A small model that answers yes/no questions on an image's attributes, trained from scratch.
Model: 9.76M parameters, 64-pixel images, encoder arch vit, encoder patch size [8, 8], encoder width 192, fusion encoder width 256, fusion encoder activation gelu.
Data: trained on photos of arthropod specimens (BIOSCAN-5M), 195000 training examples, 5.6 epochs.
Rows from block 3 of the image encoder of a small model that answers yes/no questions on an image's attributes, named by matrix and row number. Rows with one number belong to one neuron. Each number is 128 + 32 x the weight over its row's rms, rounded and kept within 0 to 255. All counts start at 0. Numbers have three digits each.
After each neuron's rows are labels from the 100 images, of 14976, where the neuron reaches its highest value: "strongest on" is what is common among them; "place" is the part of the image that holds the peak. Only what is clearly more common there than usual is listed. The data: photos of arthropod specimens (BIOSCAN-5M).
# fc1: MLP up (encoder.blocks.3.mlp.fc1.weight, 768x192), inputs 0-191
# fc2: MLP down (encoder.blocks.3.mlp.fc2.weight, 192x768, transposed), outputs 0-191

fc1.665:160128099151136056130096118135142105110126145125125118193150088133138153168111158092103155120093123120207182133126162153112142075147101109146141152117076088132161110091133125159134150122124143146096135160098148149128139155170055200140110119098129120184117164068101147109109087101173098149093138150099162167190118136145074084114119110134139101137157132113043132088139146119068123147131115107091140114161096151091101194135173171124125119108132155175188168069163119148184118153120096198164183103106169109192177180124112102209163104076151176134124110116132150171167168098186155142
fc2.665:106111115151129147167065158120124114133102083147105200118103213105085058172090145134123108077095196096147135092157104166104189159131184086102159150154167130156096189128101119137131094138140073122175106127131147150180166099104169091147149127140117127094136148161150131204151120145100126133186118097114111140068102083090179147125092120080101114146200146123156119153151167165169158221158084148153127074148094147123177158085111161147120087086141152072077148147117110143123102110113131112089143114164121136146127121171163100102121110175162096136134139159112102100185136078176168147
strongest on: order Coleoptera
place: bottom centre; centre

fc1.5:122107187091140123155088108166147096128110111097150111148120112158078191132135081110142149112173161142138147033126175150133097095100122172092126130146142120103114103103114082132026130133130131113116110145198140114106106107094119051177090112100156125128089190116124127090078088118137125120108136110133056162096149092083073215125090191187102145158085145119103150103176125120116106219108183134085139139150162173143072104142167152140109160143110113120163124067190149108161118131173120137136160106102149147085146132142120178117122110145132089141119114092202113103126142159178150150
fc2.5:153118155157099134161156149112127163131094123172129094171118127102160098096123116123077170159120185102143127111102138118133075099157179133171132139090089165103099091169105195138156065089160121126129154125125154164106115111097128101142085149141010113136156179151067152152177146121122079120125130102130094160131127134064166138124147108125115143153114162093085137159137157151178177163103101190083090117090123191086135118181122110108155118097122157157136131122170111171126064084098071102109097130147062123155154144118165102115100157135134095065157094138199172171176202113161088175
strongest on: order Hymenoptera
place: middle left; centre

fc1.664:140120187135106227120143158064060159085098145091096133176143094104148114087132095180181134160179122185084144115098134117156101129089093124146127108149142091091046112132096132126073139120121093185119145130144133117160094134147126139130142037163135132091087150175195088136120134077101098100171102140094074162090142187046075165085154119113117077157106183160106168109121152172146160104137165092176137180074151077158155154119111140084121150151079087146093094156170148149117136092156125088116098138134101154141132102098113151129110112122115094123141132120143125080149104129086123143
fc2.664:122109133135134184099140071087133131134107128144100120152120143115130067137055153132096082157148141124100135102194129127079166155099124138098169143144152083067160112141105085110153073101146093142117123093129116169170151175131192105086141168129138093092168145156137067156193084130109134173094137134048127132115103087123186180111152146124134136136153114075125088168097125127111148090109088170122128098124154195126105140086185106105145061147173078098149140175155126081108120161091169175121105105140076124164102086142084136166096121114146087160100104106148151156039043158119146080
strongest on: order Hemiptera
place: centre

fc1.384:135113064092144081158203129063052116071119144155148128151071105089188125139115118152115132134112163119146073135065179165078133107146097093158147105213101148108122129180126140167078089119152164099141133115139125117173101111081143093120140183189120184104085100102144145145168085139155146092092147097068118088214062120081144158183107138113120157092153146181135078152112088169144144168126113128111147116098119161153101103119158161122141142104106098128077163087139106139204134131109103134097131165173139121091171173117099138114073177133121166124123161090112115123132098090131133149
fc2.384:171159124173162175143101186190169145100113123116110157109160113105062132114127158121120170056070128169096155114182127066135200167154201131167104114122170136161158130065119143129081147087157090096080115098124188193044081138107153141132060135127151114137083108094152119113131127106113152110174149092121176198142163126118149108111092103135151132142141184096140129125075128097183102113127114179106138169135027114111108129163093150149124132090159096146138089107150168177146084134080162094119101095090124100174110106171095124111128155149115115128094133147140160113106142146166145146
strongest on: order Coleoptera
place: centre; middle right

fc1.37:166142098137119172120181123176075125178114096078157142160098121170175166121137112158113122106154155122146092110096117096135148123129122094125130033105178143118177137138047127080102177127163102145107084126161146149160139130155131147105142190142132153148135133168075149064173111177128144146202173105047120102135122147055167073179111125079136090124173085113085107124077122151146197105166124129140119164062140175166113164085149112063126128192154121139159121117104104107094130136166110140172111116133125128155179072138113170104165122144096162170125113141151093093136073130112095093
fc2.37:138144113118136112203133175136107117171110108139122146166148163132102139141175071137127109130103102044213119132097091164095195116176123160093052088186098122150115177072083110126111166140117116097121081115162166159114067077147098115105147157119146065119107144092161137124078120122163111148097109131182133100143118115124197168166140135129103146158095142189079127164112116127069102158128102113162152084116125121105154197095102127155134141141117142163146060203121133075131119079174090080120164121141123119081130157075150102195151153160156118116186145159131118096139119091164171147
strongest on: order Hemiptera
place: centre

fc1.501:142118095097139122151174088163130071109116152134124091101163071171134134149186161096133165159095157109050057134158142129128127148157122143093130130128089134163228148130149150117133097128099122182131055126201103148127153150070086101085100131158160103129095160110179177099171129113161081102113166202057118080147099097071156122100116146146133144086152138118134103148093133129160065164133080114118139144150137137140113144105087171149151132171141131100091112198148176099142104066131120093106125096134148110129114104139078150153130149129115077097117176134113143043141119161091094054
fc2.501:164061083134149126084110152175151133115191122184100143157183131196127099143145109175097126136160164029161138087117097116103124149137129109043142089180122092135094159080096128093129149087126109126148175134129088119134190132097167123104094085127123081184122104080165110106098122133166133117139139129127142104107135119101173153171165141106111133126156079130068113058131121172117158138151127148127145082133137167150180048133094157128162113116101131097107094132127142113115073145155132089091192200115118127154136130093117122129086202182197153157094122140168106115071136117126174181
strongest on: order Hemiptera; order Lepidoptera
place: middle left

fc1.626:187135100137160171157181096115035114147101054085087155132123169092148108173107121174093163148087168152104136094134134130125176130103122104148109117082088115109116151128137110142106169107125161084143080101128135090198118111151133182165142099111123087169167133131163147107140101108122098149114071129056067039146178116074119099111147179172068137175098160185199156102103167127135138044122138104178163083077128129148151144133133150139158147180110101115091132108121107079092186149116139088108163153168140145101162141135116138110134127116117109164146159129116130158178108084083158113
fc2.626:133160105180092121130182191108162097122105145166199106141139107139161124094133121136186148130187160134139111088125131121090112113135139221136111122147118165153095121114088118106131147147114110083107126151178103178123117147115121081112139168150125132144073164168168131120137108136124129165166150156158155155093118130088136120050126124129110156107139174105125167188087121111124122109068155160123163130112158148129133164073015103061135154066101083098137119128113104127130145102091019128066076113131106166102086088145159175143168141193181168104172128144128160115087111146104178084
strongest on: order Hemiptera
place: centre; bottom centre

fc1.436:139091134099103082142145089127176130101079129118113149169129176140165172161150067116148118123184182160125144086128122138111069106134057119044102128164104061146112111150114149093111161150156113166175095150175137138111100127084111115150117146126124167109146111074121213053155024144145130137137140098144150085095161089103121113091153132099140142131122159162092074103169106141109139143084144164104109144108139179133124142156119113078086130199108092128185157118150101189115072100161125162194130180128149061154151120129104170106137153189125129099154148173168114105147141136123075161
fc2.436:220102131074103092134085101125127127225096167191113144197089112122135137137183133139067127153082165035107134140070119140141092103130125117039140088157146124111129124152137139125096118068127103154139098099116120118188134051123089078186089128116177126095150121094100146080149091122187124109118124089212110148130162077135156120128171112089136145132107127098094146140099141109153150139136142163097195149131180151089083120151101149148104129115145141126125140145197109094109072124125118107139155147127075138178113197112121073185114114164132163168116127164126119127155108147122136126
strongest on: order Coleoptera
place: centre

fc1.199:114102108134122168135128103138070117125140111086155074143118093169133131132123197093178147163222177140068134106117153136145100174145160110131133127129190086164159132141123096117114142133152113127112096123145115097147121106091155158144103165130079160159107150165140162027161096138092116153178163149129091070167154098080157162156181110091083082105122123133136123102161131179115187126140125104134152202096108158176137128081129136094161160195119102107152175110138131126092135097168112127187101126126152124125088093195091173081141131197159118064170163132149093053128116147165166156
fc2.199:134118131135118134158145081164151122195133149207150146116161161109114117115159118133108094109110190034208166122096081081146197089150135134105102079114108088105138186154131161151127112077157139178097132093133108180139150092116132142079151150131130067171148099105145138094097093103214115093133111091191163093118084133162137117202117128146155137187133137129113157131142139156089099161176062183107186134144076110124176077147084163124138137101110160162109125139126144102146091101133172074095174137109052099147103122104172133115108107156158134163167136146122139129102117092110156165
strongest on: order Hemiptera
place: centre

fc1.457:150112128041155188117135133132148197106165128133128104125127116123204053099087139169103093109094160107097162126178127137117145128115139130101177123116188105094105100171118197129123122089096105096124127123115164058166162195101125124147097146127138109076138133150225138145102139105148147137189119143154140122143053105025151135102074091133129181174150166132089147137087158120154173074138097150094109130132124168159157118154071076101070158110121089149070124141159114088100148095101150106072156185102155136122124128109144151122114167126059145119142118149128148118160090137120110153
fc2.457:144061164079109098063110148199150086153146103139100116128112079186105164125118123144072132136057128085100127145092109116110145164115129137119168131120139152115096146097170159089070139133137124108027129162114169191143081125131183152124048133069128112139160085157101118116107114106099174138144081120110130090173142112156106115136166135177150100074116162070121101173099138112109083175091078159133150124125094140099116149127114156122202151093071186185146117141209147146091113139145108094187154117167109137183148081151190141171128173129089138150128156149132127122103119092121135114
strongest on: order Hymenoptera
place: centre

fc1.210:133083131102149129140113076139104127127133124127114132168155098123116113180120142162189158179167128173179161070129104186149129136109108115134139113157131095106153162140121108101119112188093150100133083142133144146144101090139157201113116120163103116108077167144067114085126110111146094135152141111090127130178173121066125230170140213122099072111136168126103144054124135072077152122079137125124150115088147112164090249145158142116161133161067122097136094080159116138171136109122137121117156191122153131142189164157095058165181141113147122124154142174138112153093143135115156185
fc2.210:179145083173186168094155141083147167175122098170090180118067191128115090139140116147150099125132112162158140085105158128142162156131146128121158169129160167115115114177094120152092118102132114103093134155106141145166168169136145162176203177161114166114099167143158117151075097134115124122173107106119103180113107079084097099106112105109150145136175207182094207153109143147177138129120055162104092099096151122189127056106110079079112068098135142132140120136162075203078110136169095125139100143178091162153116113131163147106153141155157124123168136163147131162144106119069127084
strongest on: order Hemiptera
place: centre; bottom centre